Weights of a small image classifier: 49215 training examples, 35.6 epochs.
Rows from block 4, named by matrix and row number. Rows with one number belong to one channel. Each number is 50 + 15 x the weight over its row's rms, rounded and kept within 0 to 99. All counts start at 0. After the name is the row's rms in percent of the matrix's.
# convs0: first 3x3 conv (model.blocks.4.convs.0.weight, 272x272x3x3), inputs 63-69, a 3x3 kernel for each
# convs1: second 3x3 conv (model.blocks.4.convs.1.weight, 272x272x3x3, transposed), outputs 63-69, a 3x3 kernel for each
convs0.148 103:47 73 27 47 40 42 53 52 49 56 48 25 42 31 36 47 38 39 39 73 84 31 44 71 49 35 73 42 33 46 38 35 56 56 59 60 38 54 57 31 50 91 55 60 92 54 57 38 30 59 44 35 54 55 59 84 25 75 57 18 57 53 48
convs1.148 111:41 34 47 38 50 80 32 38 82 28 49 53 40 43 54 46 31 46 68 81 78 49 86 55 44 50 35 44 72 63 68 49 37 88 75 69 50 45 26 44 34 26 25 49 55 71 61 42 69 52 47 37 38 43 50 44 35 56 71 51 48 48 68
convs0.149 100:56 51 26 49 68 53 30 38 50 52 37 48 70 54 49 55 52 51 86 78 67 79 24 48 80 46 27 35 54 44 49 52 44 45 50 47 49 45 56 38 23 41 47 29 24 70 61 51 43 34 32 18 31 40 36 51 52 27 70 45 51 48 41
convs1.149 105:20 40 49 38 30 49 51 27 30 18 32 43 37 46 52 36 66 61 69 40 46 44 41 55 57 58 68 60 41 40 56 67 54 57 37 61 37 39 48 52 62 62 51 72 58 46 40 58 58 56 64 24 42 50 42 15 56 35 37 60 22 57 41
convs0.150 090:14 53 60 36 43 54 53 63 99 56 55 49 60 45 38 57 53 29 61 71 39 47 52 48 70 63 59 59 41 45 27 28 44 35 38 32 63 38 40 57 55 57 76 63 55 50 42 46 40 51 50 45 79 45 69 60 38 55 49 48 61 45 66
convs1.150 083:50 35 29 45 50 39 52 36 17 46 43 61 54 56 46 59 63 74 33 48 34 50 40 48 43 22 40 29 43 42 45 33 50 60 68 42 31 27 22 35 26 29 44 36 27 38 51 57 35 56 65 43 60 43 46 67 37 57 42 47 44 41 27
convs0.151 095:55 18 79 43 08 49 35 06 39 60 51 54 66 50 45 69 56 38 56 50 91 46 42 76 44 71 38 35 30 67 43 40 70 56 57 87 64 58 70 91 59 51 32 62 53 25 30 38 49 63 56 58 56 38 49 59 70 59 42 42 64 59 34
convs1.151 096:53 22 12 46 22 19 40 46 29 79 75 82 71 53 57 54 31 15 62 42 67 69 55 47 81 55 60 40 65 60 55 95 63 43 41 25 63 31 70 62 55 67 56 60 67 51 34 27 66 59 52 47 67 66 95 82 99 65 55 72 69 52 38
convs0.152 098:30 49 50 41 60 46 54 48 54 75 72 35 46 62 51 35 39 32 57 69 52 37 57 62 31 46 73 37 77 39 29 56 54 39 57 40 43 43 54 71 49 71 73 20 49 53 63 56 45 73 62 37 60 77 33 47 62 38 52 41 49 47 55
convs1.152 099:49 75 46 50 61 70 72 46 78 36 45 66 31 65 69 45 56 36 60 51 64 60 67 45 62 53 32 47 40 44 37 31 38 12 40 24 44 65 36 54 85 60 78 77 73 55 51 52 50 59 42 28 41 62 39 43 65 02 54 57 32 60 40
convs0.153 095:37 66 64 18 50 36 66 80 55 73 36 48 48 41 49 32 33 13 20 48 50 43 58 38 55 41 28 54 40 71 58 34 40 59 45 49 65 63 82 68 72 70 80 77 51 50 73 71 82 71 40 30 35 46 19 42 66 40 53 84 46 79 79
convs1.153 072:32 16 43 50 45 78 35 36 76 39 64 62 52 46 59 74 55 60 49 69 56 58 48 39 60 48 30 55 59 81 39 35 67 42 30 25 36 43 55 35 56 56 40 44 44 58 67 67 23 39 28 41 52 52 41 76 70 25 71 42 65 55 47
convs0.154 089:50 62 68 43 41 31 58 51 46 55 45 40 37 31 43 45 55 40 78 28 32 54 79 99 47 43 47 70 50 65 65 37 33 24 37 35 43 48 53 45 51 47 24 42 21 76 64 55 51 33 29 23 38 60 51 50 50 24 63 35 64 35 37
convs1.154 092:60 51 44 54 61 28 45 46 37 46 77 66 45 38 33 50 28 23 54 40 42 52 52 67 42 37 62 46 62 27 28 36 50 15 00 40 61 41 27 50 54 42 64 33 38 42 50 37 40 44 44 36 38 42 84 65 51 80 47 68 45 75 70
convs0.155 100:51 56 59 32 55 53 46 58 36 15 70 51 31 48 47 50 59 48 46 20 47 62 18 36 61 57 23 71 46 30 54 36 37 62 69 60 36 43 37 51 54 50 59 61 62 41 63 52 44 39 51 44 31 47 37 40 58 10 38 91 19 54 74
convs1.155 104:64 51 59 65 75 64 35 65 79 51 36 40 41 40 43 34 27 50 71 71 53 26 65 21 40 40 16 40 30 39 46 52 35 24 46 56 36 19 33 66 33 61 62 46 70 42 66 65 55 67 64 26 49 63 63 40 52 55 31 76 07 02 40
convs0.156 105:63 84 63 38 69 49 48 53 60 30 15 32 35 52 46 59 61 58 32 28 32 96 36 64 88 81 57 64 65 41 73 79 46 50 68 29 79 94 59 57 79 53 65 58 42 53 30 31 53 58 61 47 55 66 43 38 32 42 78 50 53 61 67
convs1.156 113:53 48 52 73 37 71 68 39 43 57 43 39 68 30 36 46 47 69 99 92 61 52 67 45 47 39 46 40 29 53 20 32 35 42 52 39 92 75 62 68 57 73 70 56 56 50 52 39 45 48 56 51 17 26 47 30 47 62 59 63 48 73 69
convs0.157 099:62 66 54 73 53 64 64 77 68 56 46 49 57 44 36 19 24 35 49 23 24 33 34 34 40 41 38 35 60 51 18 42 38 38 47 38 59 42 47 33 26 62 46 67 87 28 36 31 44 45 57 40 60 65 50 45 42 34 45 27 46 33 32
convs1.157 101:43 44 46 46 46 35 44 14 21 73 77 66 44 48 52 57 79 76 42 49 59 41 44 44 72 57 31 37 49 44 47 43 44 71 58 35 37 55 50 40 65 61 31 49 60 50 48 47 38 30 48 37 55 55 78 62 64 72 62 70 68 69 85
convs0.158 102:27 32 13 45 67 25 43 82 38 41 57 70 53 56 69 37 51 50 62 57 43 50 70 53 53 34 45 49 37 36 27 48 51 24 49 38 41 47 52 61 44 52 73 54 30 44 65 73 42 51 51 37 35 38 46 23 18 53 14 46 69 10 57
convs1.158 100:58 77 52 52 58 48 74 47 37 65 73 68 42 47 54 49 49 65 53 70 55 57 58 46 42 54 39 51 59 35 62 58 37 59 58 41 57 23 37 74 36 31 75 27 48 66 68 49 59 64 55 53 57 61 38 44 47 18 72 29 48 75 46
convs0.159 102:46 48 67 24 24 50 18 34 51 40 40 51 53 51 63 58 62 75 58 36 44 53 39 38 78 50 23 51 55 48 42 85 65 52 71 75 46 23 46 40 51 66 45 47 62 52 51 45 66 53 59 54 56 74 35 45 64 44 47 46 46 49 37
convs1.159 108:30 53 49 45 46 37 47 40 63 60 29 26 39 36 54 36 57 79 43 45 36 45 48 48 57 49 28 33 57 49 42 44 41 22 55 53 53 44 51 48 53 51 52 42 68 53 50 43 40 49 52 56 90 88 38 48 47 25 32 54 37 49 81
convs0.160 099:34 35 76 31 22 54 45 38 68 52 44 58 43 56 60 38 52 52 61 38 13 31 53 26 31 55 74 23 48 50 60 66 56 72 32 38 26 15 35 51 26 40 63 61 62 15 22 67 60 49 43 64 60 37 50 26 50 38 89 65 58 68 63
convs1.160 097:48 53 49 52 47 26 40 52 18 69 57 69 38 43 39 49 57 41 67 67 49 36 18 56 45 44 62 52 35 48 19 56 85 37 54 65 45 59 65 65 64 52 28 49 32 81 37 31 64 48 28 57 87 67 16 61 56 48 33 55 41 36 76
convs0.161 103:68 39 34 59 54 42 82 64 44 16 37 53 43 44 46 48 38 26 14 51 36 43 63 47 46 72 67 61 61 53 45 38 44 43 23 03 55 80 85 59 78 71 29 47 60 62 63 71 58 58 53 52 46 63 46 19 43 70 35 45 54 54 84
convs1.161 093:62 64 60 43 42 61 29 33 36 63 54 45 51 63 56 83 99 67 50 47 43 43 42 42 73 45 48 78 53 60 70 54 52 87 69 39 59 46 52 57 43 50 62 42 38 33 47 45 44 30 49 35 31 27 40 57 57 45 61 48 60 94 73
convs0.162 103:82 52 12 74 63 46 49 37 70 59 53 46 42 57 52 60 72 68 41 60 48 58 77 61 70 82 82 33 46 62 50 54 64 63 68 44 47 35 89 55 50 81 77 69 99 39 40 46 54 57 33 52 66 37 61 34 62 64 44 62 43 51 24
convs1.162 109:12 43 42 30 29 28 43 42 30 43 48 27 16 32 49 33 27 59 33 33 75 29 60 72 55 77 74 54 34 26 52 44 32 60 45 36 26 46 81 49 53 86 57 64 93 14 42 42 23 35 51 58 59 71 50 41 21 25 44 42 39 51 43
convs0.163 099:75 70 48 69 61 74 54 48 61 30 41 61 43 59 67 37 41 50 44 45 30 25 61 48 38 50 95 41 22 32 41 30 46 36 52 69 02 34 40 38 25 30 52 51 25 46 38 42 31 09 26 39 06 35 59 29 45 47 27 31 56 35 38
convs1.163 104:56 43 55 72 71 64 93 69 60 63 43 40 55 39 25 41 34 29 71 56 50 63 56 38 61 75 54 36 46 61 43 17 26 39 35 20 73 31 35 70 38 40 75 39 49 43 71 41 62 77 38 53 28 22 60 46 42 53 47 53 40 72 30
convs0.164 103:46 47 31 67 80 48 45 67 68 39 51 61 36 52 60 58 49 51 30 57 46 63 50 49 99 67 44 48 58 48 51 33 17 58 40 21 49 61 50 67 41 49 84 54 54 12 28 39 23 30 36 48 59 53 61 63 56 52 49 42 45 66 40
convs1.164 106:55 45 54 62 46 38 60 74 39 65 74 35 77 63 35 41 43 29 53 86 88 35 39 77 74 51 55 44 00 39 52 43 41 69 40 50 24 50 57 58 64 69 81 81 60 34 38 36 38 34 40 43 40 54 68 44 38 56 66 43 56 72 68
convs0.165 108:42 35 31 56 40 43 53 42 47 54 34 25 38 27 39 39 46 41 91 63 56 60 54 52 26 54 48 42 57 44 38 46 58 31 40 45 53 33 43 51 47 44 55 68 58 48 46 35 40 35 61 44 44 53 67 42 41 76 55 42 68 52 44
convs1.165 106:54 45 42 52 59 33 41 65 58 30 44 48 29 42 49 38 61 77 55 45 61 71 66 56 49 34 08 40 39 50 37 76 58 39 56 48 40 43 47 49 55 46 61 54 61 20 46 47 50 74 35 53 60 52 48 85 58 65 68 47 53 59 48
convs0.166 095:69 72 50 62 62 40 57 58 34 25 48 39 35 71 39 50 71 64 41 45 23 47 29 38 65 49 52 77 61 56 42 61 78 55 61 68 62 29 41 35 15 18 46 53 55 46 72 53 36 78 64 11 25 28 47 54 28 84 66 57 75 59 56
convs1.166 097:44 37 40 38 44 41 35 36 30 45 49 36 37 77 54 41 52 65 43 37 45 29 45 65 43 27 31 44 50 49 45 16 29 58 42 43 51 58 42 49 58 42 26 46 35 31 28 63 37 32 42 46 33 42 67 61 35 59 78 68 14 41 56
convs0.167 098:34 36 44 35 52 53 55 59 87 24 42 57 37 39 44 62 48 52 20 59 52 53 80 48 23 61 37 66 50 44 53 35 31 24 34 31 23 49 70 53 52 57 61 62 42 72 81 64 62 50 66 35 37 45 46 62 70 49 49 67 41 64 41
convs1.167 101:50 62 50 53 71 76 30 25 43 41 69 47 38 58 51 46 61 58 39 46 28 55 47 62 58 52 58 58 57 37 34 57 65 31 48 53 53 39 26 49 51 40 48 59 72 26 42 65 37 47 75 45 36 45 35 41 56 49 36 67 45 56 69
convs0.168 103:28 41 38 60 61 44 45 44 25 66 41 39 43 43 40 36 76 65 64 46 42 31 46 23 46 84 59 44 56 31 58 41 44 67 48 46 58 24 47 61 40 46 41 59 45 42 44 40 44 29 27 61 48 44 40 40 49 35 48 48 07 58 54
convs1.168 096:49 69 74 49 64 43 68 59 55 56 27 53 43 42 78 41 27 46 60 74 84 70 78 76 72 58 63 61 65 72 58 55 80 45 38 71 54 22 45 60 53 81 44 50 27 55 35 32 41 54 36 49 42 47 44 66 48 37 68 39 25 54 49
convs0.169 091:19 50 26 36 89 44 43 78 73 50 55 63 74 58 55 46 43 42 57 84 72 28 63 42 75 79 35 56 41 35 57 40 41 29 50 48 36 54 78 00 12 58 53 39 75 86 78 45 41 55 40 18 59 75 47 40 37 36 55 83 58 70 64
convs1.169 082:37 53 49 47 47 53 47 49 59 45 41 45 43 28 38 53 49 37 62 40 44 69 49 48 44 34 58 37 47 29 34 57 44 36 49 73 57 38 54 72 51 55 66 65 51 69 57 23 95 37 36 68 55 85 48 51 37 54 47 22 62 45 40
convs0.170 100:51 52 52 47 29 58 59 58 68 70 60 32 71 40 51 55 49 69 57 50 51 47 60 44 21 52 20 58 43 46 62 31 27 67 41 18 40 74 54 27 54 47 34 54 61 34 49 53 56 45 35 82 44 34 63 57 28 69 30 36 40 61 34
convs1.170 102:58 52 62 63 51 64 60 43 54 47 22 57 45 30 50 65 57 57 49 73 69 70 52 44 30 30 36 62 70 65 61 85 69 40 62 70 44 37 27 76 70 26 73 64 53 45 38 45 32 31 39 26 00 17 40 31 66 26 50 81 51 48 57
convs0.171 097:41 71 40 40 44 51 74 60 35 88 57 00 62 56 26 45 62 62 29 39 42 71 79 45 39 56 70 65 67 63 52 56 54 45 54 41 24 50 36 45 59 42 46 48 42 48 48 33 55 58 45 70 43 25 44 40 40 49 65 20 57 62 38
convs1.171 090:38 56 55 24 47 67 56 63 77 54 40 50 49 42 56 37 34 40 54 22 43 56 26 48 52 35 42 50 64 49 45 45 29 47 42 28 55 51 34 60 58 54 52 53 54 45 11 36 57 45 48 51 39 50 46 51 42 48 42 67 52 71 31
convs0.172 100:64 52 32 46 13 31 02 10 39 59 55 35 62 63 43 65 56 58 36 52 35 33 31 30 59 39 23 52 41 44 59 63 60 67 49 47 81 53 40 72 17 29 54 26 22 52 51 63 51 47 35 25 40 25 45 44 38 56 56 49 50 69 61
convs1.172 088:25 39 89 27 39 64 18 55 58 34 38 44 38 64 51 48 63 34 58 61 68 43 70 53 50 54 37 54 51 38 36 39 40 40 48 62 36 45 29 50 56 32 44 67 62 60 74 70 51 56 54 37 39 18 59 43 26 29 46 45 55 47 58
convs0.173 101:35 51 45 44 49 47 50 37 21 36 44 29 28 43 46 34 45 38 20 15 51 24 33 52 43 47 38 42 56 48 43 42 23 36 39 46 26 44 37 40 55 58 31 57 67 20 15 43 32 28 29 35 24 26 30 49 59 44 52 54 59 60 65
convs1.173 113:33 40 34 43 42 18 20 32 22 54 45 46 40 50 44 34 46 36 42 53 50 31 29 27 45 51 30 46 47 43 68 35 51 38 62 54 46 25 18 40 22 15 36 14 49 47 38 61 37 33 61 20 31 49 51 35 23 46 52 49 56 64 51
convs0.174 104:69 62 51 66 67 62 70 82 68 57 44 42 61 38 47 58 54 39 57 62 82 53 29 67 41 61 55 36 41 45 50 48 40 65 59 39 68 74 57 60 57 51 47 49 51 53 58 58 34 50 44 41 47 39 49 58 50 52 24 46 20 37 25
convs1.174 102:46 38 39 58 11 33 42 31 43 42 41 34 48 45 58 61 46 67 25 60 27 46 48 47 56 73 34 43 35 84 30 48 61 40 71 61 59 43 67 30 51 82 42 42 86 48 26 27 59 55 59 57 54 52 50 42 49 51 51 63 48 83 29
convs0.175 098:50 44 64 57 29 60 13 39 53 76 47 79 50 52 67 39 47 47 51 63 79 35 35 39 57 28 08 43 57 37 64 58 34 71 43 30 99 79 50 58 39 58 34 45 62 45 46 52 37 34 43 69 46 52 46 37 61 37 67 85 40 71 52
convs1.175 096:60 39 38 56 48 26 64 39 59 38 52 37 37 44 52 47 40 28 27 18 32 46 29 42 34 46 40 50 22 21 42 19 60 37 70 56 40 35 55 38 40 60 15 39 58 47 43 52 44 39 16 41 44 11 47 52 35 37 44 27 47 22 39
convs0.176 103:65 31 00 30 32 19 19 31 17 60 55 42 34 32 60 58 55 85 89 59 61 64 65 45 68 45 46 40 42 33 45 47 59 43 46 66 69 45 34 67 35 38 80 64 39 08 49 44 28 59 59 88 74 64 51 23 30 51 53 46 50 50 78
convs1.176 093:37 51 54 25 18 28 76 51 33 87 48 47 53 47 76 21 24 25 52 53 41 51 36 20 51 42 49 58 53 71 36 35 40 48 37 34 64 37 59 68 52 62 64 57 63 41 67 62 37 51 60 52 58 54 33 65 74 26 45 48 30 51 47
convs0.177 100:44 80 49 48 54 40 42 63 29 46 33 33 44 49 50 33 41 41 11 27 27 42 56 62 37 81 96 65 69 55 84 47 44 68 38 47 65 91 41 52 79 51 64 57 49 41 47 68 64 67 52 50 74 44 56 69 95 57 62 78 36 52 38
convs1.177 107:51 32 68 50 49 68 55 45 47 57 44 51 65 54 51 78 39 52 48 63 33 32 48 25 42 23 55 50 57 88 42 34 65 45 26 54 65 56 67 44 36 85 64 52 64 50 68 79 45 46 77 54 42 42 31 71 53 76 69 48 57 52 39
convs0.178 093:40 56 77 40 66 70 50 66 90 34 30 44 45 34 44 57 44 21 65 46 53 67 20 41 52 47 49 38 49 46 52 72 62 71 84 56 45 57 34 56 52 65 50 18 60 32 39 54 41 42 45 20 44 24 63 42 67 37 43 59 21 43 73
convs1.178 082:68 82 48 79 79 68 87 72 63 62 83 99 50 85 87 23 54 59 43 19 25 29 55 64 45 51 37 63 72 63 44 53 63 34 63 41 14 32 18 30 37 33 42 64 41 57 43 50 55 42 38 43 45 55 36 41 46 23 26 51 53 72 51
convs0.179 104:44 36 67 46 07 80 57 59 45 44 56 72 30 47 64 45 61 63 50 51 44 44 60 41 40 50 37 66 49 89 46 34 61 48 42 45 79 32 19 61 42 38 59 39 09 33 42 61 74 61 46 75 41 06 40 48 60 26 59 59 62 65 54
convs1.179 092:73 52 40 50 47 43 30 31 49 60 63 48 61 54 47 65 48 67 37 33 54 45 55 49 55 45 31 50 56 64 63 74 60 52 56 76 45 50 89 49 52 65 60 49 46 54 52 67 33 50 70 57 73 69 77 60 47 56 40 40 53 35 45
convs0.180 100:71 73 55 54 25 33 56 37 57 56 62 60 59 55 65 54 44 37 59 34 37 60 57 54 37 53 40 41 49 48 57 47 39 53 46 58 80 60 72 59 48 47 52 36 76 55 60 56 13 23 51 38 15 48 32 51 56 36 33 57 51 59 16
convs1.180 101:39 66 59 34 52 47 26 29 38 60 64 36 44 49 45 36 35 60 79 44 69 63 33 32 46 55 65 66 51 66 44 52 79 37 44 71 40 46 42 54 61 69 46 43 52 48 55 41 64 56 44 71 55 29 65 42 17 42 45 61 33 67 64
convs0.181 098:88 59 00 36 52 56 33 57 74 38 35 67 52 49 64 48 59 69 34 55 60 48 70 47 41 29 53 69 42 34 56 58 62 53 59 55 57 69 49 79 59 52 53 54 27 46 56 52 49 45 34 33 58 48 51 61 45 23 52 69 45 20 61
convs1.181 105:63 73 52 66 77 40 49 58 35 70 74 48 49 67 42 41 43 55 62 73 54 44 64 86 46 60 76 35 13 68 72 42 66 71 71 50 41 16 46 60 45 43 60 51 41 41 35 52 38 33 32 48 42 37 50 64 37 32 56 49 40 60 58
convs0.182 106:60 28 52 72 62 85 31 57 83 51 44 49 42 56 52 52 61 62 45 46 58 21 56 43 57 57 41 41 20 19 56 37 66 60 55 72 44 59 51 39 74 48 80 75 47 10 19 43 66 26 41 66 57 39 42 55 28 64 48 60 44 28 46
convs1.182 106:53 57 46 42 51 50 49 53 37 60 52 27 54 51 33 45 38 41 80 65 19 78 55 46 51 51 42 55 63 83 75 70 64 49 52 52 39 78 83 16 66 60 47 45 36 45 26 13 55 20 19 58 61 46 54 43 40 59 27 50 62 40 60
convs0.183 102:38 40 62 47 31 36 58 26 18 49 32 46 53 55 61 79 55 45 28 71 73 57 71 99 53 36 60 94 63 41 75 50 38 60 51 39 44 44 76 30 51 57 35 45 45 49 24 52 70 47 54 49 50 46 66 43 50 40 35 54 53 50 59
convs1.183 106:58 56 32 49 53 34 47 43 12 22 15 36 19 27 33 44 44 52 52 71 70 52 47 75 38 45 56 42 52 52 37 33 47 24 38 34 91 48 40 95 50 43 73 53 65 65 52 42 47 62 44 34 49 61 53 59 29 59 52 65 52 48 69
convs0.184 104:48 47 31 37 49 38 65 63 31 61 55 33 53 30 34 42 33 44 32 55 63 18 50 52 00 66 56 65 43 44 27 24 43 37 36 39 26 57 51 36 58 59 46 51 29 29 50 65 24 56 75 18 27 51 89 60 43 69 52 53 34 41 69
convs1.184 107:50 68 49 40 54 65 48 48 57 43 45 20 50 58 34 70 60 58 41 09 27 69 35 56 53 52 52 80 72 92 65 55 65 45 47 42 58 39 54 37 38 41 47 60 28 49 40 50 83 50 38 70 61 22 56 63 67 58 67 24 46 64 18
convs0.185 104:59 70 61 53 59 42 30 36 50 30 72 34 40 53 33 51 50 39 35 51 64 70 41 42 45 50 42 64 79 57 65 63 35 68 77 46 01 61 47 23 38 48 45 59 42 48 37 46 93 53 49 69 60 60 18 34 91 60 71 71 76 65 36
convs1.185 110:39 50 26 27 49 16 38 57 51 36 36 64 49 55 39 67 47 45 75 43 43 60 71 60 50 70 64 43 40 36 35 19 38 44 19 36 52 53 69 39 40 39 45 30 51 46 47 58 47 40 75 50 60 73 69 45 51 79 47 61 76 54 42
convs0.186 104:60 48 63 52 26 35 45 13 04 33 64 34 39 53 28 52 43 28 40 41 48 44 32 45 40 18 42 51 64 66 45 61 66 52 53 42 25 65 61 64 66 67 59 81 92 19 53 55 29 40 51 28 48 48 61 39 36 51 53 53 72 65 34
convs1.186 095:45 47 27 37 44 37 53 70 48 43 43 33 44 26 51 67 50 72 47 45 47 27 22 41 23 31 52 44 42 46 38 34 45 66 58 58 59 72 28 51 62 54 49 42 52 80 79 70 67 69 63 55 44 34 48 43 23 51 59 41 45 34 39
convs0.187 101:32 31 34 28 17 22 36 28 48 47 43 75 47 43 61 69 46 35 57 66 43 55 40 35 79 71 18 49 45 45 56 47 48 80 33 39 44 64 65 56 36 53 68 33 52 22 42 31 42 50 41 52 45 46 43 53 47 54 50 63 31 54 61
convs1.187 103:72 31 34 57 47 30 58 53 41 65 76 35 98 40 14 83 49 25 85 52 79 74 68 60 82 58 76 55 44 41 43 49 48 59 21 43 57 64 59 64 76 54 69 75 65 44 34 23 33 50 53 45 46 78 21 57 38 32 54 56 83 57 81
convs0.188 098:50 66 48 57 76 62 70 58 50 38 34 20 49 41 18 57 46 52 37 60 70 56 61 22 54 50 46 55 58 54 48 57 65 37 36 49 40 69 99 43 33 46 31 49 26 72 37 19 79 38 38 61 38 49 42 54 56 37 11 44 62 40 54
convs1.188 099:65 45 45 36 20 38 48 24 60 34 48 56 65 55 43 57 31 48 48 46 59 33 51 58 38 58 66 75 57 50 68 61 54 54 42 36 74 31 00 56 49 28 41 43 44 37 60 59 27 40 64 31 43 41 44 54 60 49 61 41 42 49 10
convs0.189 104:46 68 57 37 55 58 51 30 50 41 42 56 48 42 39 51 27 17 24 43 52 72 55 50 62 80 41 60 47 59 43 57 46 72 66 53 49 61 55 67 57 58 60 44 42 59 63 58 46 64 80 59 33 73 60 31 41 44 32 30 48 60 49
convs1.189 102:79 87 84 63 67 73 64 60 58 50 50 49 50 47 56 80 76 56 60 63 81 63 60 67 50 47 40 58 17 34 82 79 73 56 55 52 40 24 27 46 38 30 31 31 43 35 45 44 45 40 36 45 59 47 56 49 42 27 55 61 51 63 41
convs0.190 102:36 17 39 52 27 16 36 19 26 42 31 56 44 25 47 48 45 52 84 37 24 56 40 54 42 42 77 55 67 60 50 55 59 55 65 42 45 52 46 72 45 33 70 54 36 59 38 50 50 38 42 28 48 48 61 77 78 55 50 69 32 41 49
convs1.190 116:62 46 66 63 29 40 60 40 40 41 54 29 55 71 35 57 42 35 54 33 54 37 35 61 34 32 52 45 51 61 39 56 61 34 46 68 31 50 73 36 54 69 30 77 62 59 40 57 62 36 27 45 48 22 47 48 52 34 72 60 33 67 58
convs0.191 099:30 58 31 13 38 30 45 18 30 55 45 37 46 64 55 31 58 59 48 47 72 36 52 61 36 37 64 42 28 41 45 62 47 58 70 33 20 28 24 58 53 19 37 33 24 26 55 32 73 47 34 72 47 34 65 49 27 50 47 81 43 89 80
convs1.191 094:44 45 41 33 24 26 14 44 43 43 51 47 68 63 44 78 52 37 26 54 60 48 40 58 49 42 29 38 39 86 33 38 53 21 50 45 57 40 61 40 48 62 42 64 61 70 46 30 62 47 38 65 74 57 74 62 70 57 36 38 54 25 41
convs0.192 101:34 31 23 67 46 28 42 46 55 51 54 38 62 27 34 91 33 53 40 18 45 45 39 68 63 27 58 20 44 37 37 36 38 46 45 35 66 19 55 77 48 69 68 52 44 52 43 31 55 52 56 49 67 49 45 50 81 20 49 70 05 34 51
convs1.192 113:50 35 50 31 27 54 36 25 41 77 36 44 75 43 56 75 29 60 39 76 68 30 50 58 62 35 54 54 73 55 41 45 46 50 53 67 52 61 51 47 65 52 76 72 47 40 64 79 42 58 61 65 41 16 40 70 45 48 65 49 50 43 49
convs0.193 110:55 70 57 47 32 63 62 43 52 47 36 63 54 45 78 56 41 53 47 28 31 55 58 28 31 41 50 54 34 56 46 50 50 52 56 51 62 73 57 35 34 59 63 34 57 56 55 56 33 43 57 44 52 32 35 45 21 51 06 49 66 35 40
convs1.193 108:40 38 24 28 30 30 29 16 29 53 70 40 68 59 45 42 44 42 72 27 53 59 35 49 58 52 39 52 58 63 54 41 55 44 56 42 86 60 67 58 56 65 68 54 41 44 39 41 85 39 39 90 63 47 44 60 42 36 61 53 51 60 40
convs0.194 104:72 72 39 33 55 29 42 39 29 36 38 42 25 32 44 37 60 72 16 25 43 18 56 67 54 67 63 67 68 43 79 64 45 64 47 56 44 57 29 39 63 53 32 68 62 27 49 61 51 56 49 40 48 59 69 60 49 44 46 44 53 46 49
convs1.194 106:46 54 37 44 60 48 46 46 50 53 64 63 42 49 73 56 41 71 59 47 39 43 62 47 31 77 50 48 50 55 53 65 35 66 58 43 43 36 47 43 34 33 66 44 37 57 69 70 55 62 73 42 56 58 58 26 23 73 38 55 58 49 60
convs0.195 100:66 68 55 66 50 42 83 64 23 55 35 38 53 57 67 61 67 65 67 69 66 51 81 57 81 80 62 64 66 58 52 67 57 44 42 36 61 50 40 86 64 42 81 44 49 34 42 48 57 48 38 58 15 43 64 50 46 23 47 64 49 53 57
convs1.195 103:63 57 28 45 44 30 65 69 40 28 19 32 40 38 46 25 33 33 19 39 71 46 41 56 37 56 93 52 33 46 45 31 33 41 28 27 48 44 82 27 53 72 32 55 51 19 42 61 37 19 16 70 42 14 53 68 59 82 56 68 70 79 56
convs0.196 097:16 39 63 59 27 18 54 29 48 58 32 43 47 38 66 46 39 53 23 55 40 69 58 65 72 45 38 13 33 46 31 39 35 26 34 45 33 44 72 53 37 60 34 12 35 28 33 62 38 55 56 58 60 40 40 29 39 74 38 54 63 29 36
convs1.196 095:58 57 28 57 52 33 65 57 62 53 47 53 31 24 26 52 69 39 24 32 54 26 43 72 54 62 38 66 50 55 50 44 54 63 69 53 61 56 50 67 65 47 17 61 76 39 45 65 04 17 54 30 53 61 42 43 53 39 47 28 46 49 39
convs0.197 102:59 33 46 37 60 47 36 42 30 44 45 43 59 48 34 59 67 38 84 52 39 60 55 65 77 62 57 45 77 79 47 67 64 39 50 53 48 72 47 44 64 62 71 66 71 48 39 40 42 31 23 57 56 46 62 60 42 43 35 49 37 13 41
convs1.197 095:54 49 47 55 51 63 40 51 76 47 29 39 54 65 82 49 61 71 62 50 25 67 81 36 65 70 50 76 49 52 88 72 48 74 65 54 56 52 63 35 47 49 48 59 54 68 80 69 65 71 86 41 30 41 44 32 48 64 69 42 54 62 30
convs0.198 096:37 33 60 37 64 41 30 71 61 75 55 41 86 56 28 59 53 25 65 53 53 32 35 62 30 32 56 51 42 33 46 52 46 46 52 60 43 26 56 77 60 60 54 55 53 43 58 53 55 47 37 61 61 44 45 35 46 40 47 66 49 62 63
convs1.198 103:74 56 51 86 87 44 72 79 44 76 59 49 41 59 34 37 56 33 54 62 24 66 48 29 57 43 38 63 38 17 54 34 09 54 29 18 69 35 29 69 54 42 62 57 52 42 18 22 45 33 26 55 48 61 38 45 54 41 41 75 51 54 59
convs0.199 099:20 35 37 53 31 35 84 46 30 51 58 56 49 60 34 32 61 40 67 58 46 68 73 62 58 74 33 60 40 40 48 35 46 21 23 32 27 31 59 26 38 23 14 17 16 36 57 71 19 34 51 23 25 40 30 23 39 57 42 28 61 67 39
convs1.199 104:50 46 44 50 47 61 43 41 58 07 24 42 23 53 60 67 79 59 47 80 50 49 64 62 59 70 79 71 41 09 41 41 29 55 47 34 70 58 40 77 45 34 59 46 54 61 55 58 71 48 65 40 36 45 67 49 26 39 46 26 40 51 29
convs0.200 105:33 15 52 40 13 26 63 51 20 53 57 33 38 61 48 52 58 51 27 42 22 32 34 37 78 63 49 46 42 53 65 63 74 30 31 46 68 36 00 51 65 31 20 60 60 58 56 39 43 54 50 27 35 62 67 49 58 42 54 37 30 51 37
convs1.200 105:69 40 21 44 24 28 32 30 40 72 59 47 79 72 61 71 35 34 64 41 67 66 39 48 39 27 55 74 94 57 24 70 77 54 60 27 59 33 35 49 28 09 42 37 20 50 40 22 46 26 20 51 57 55 59 55 59 55 54 46 50 33 30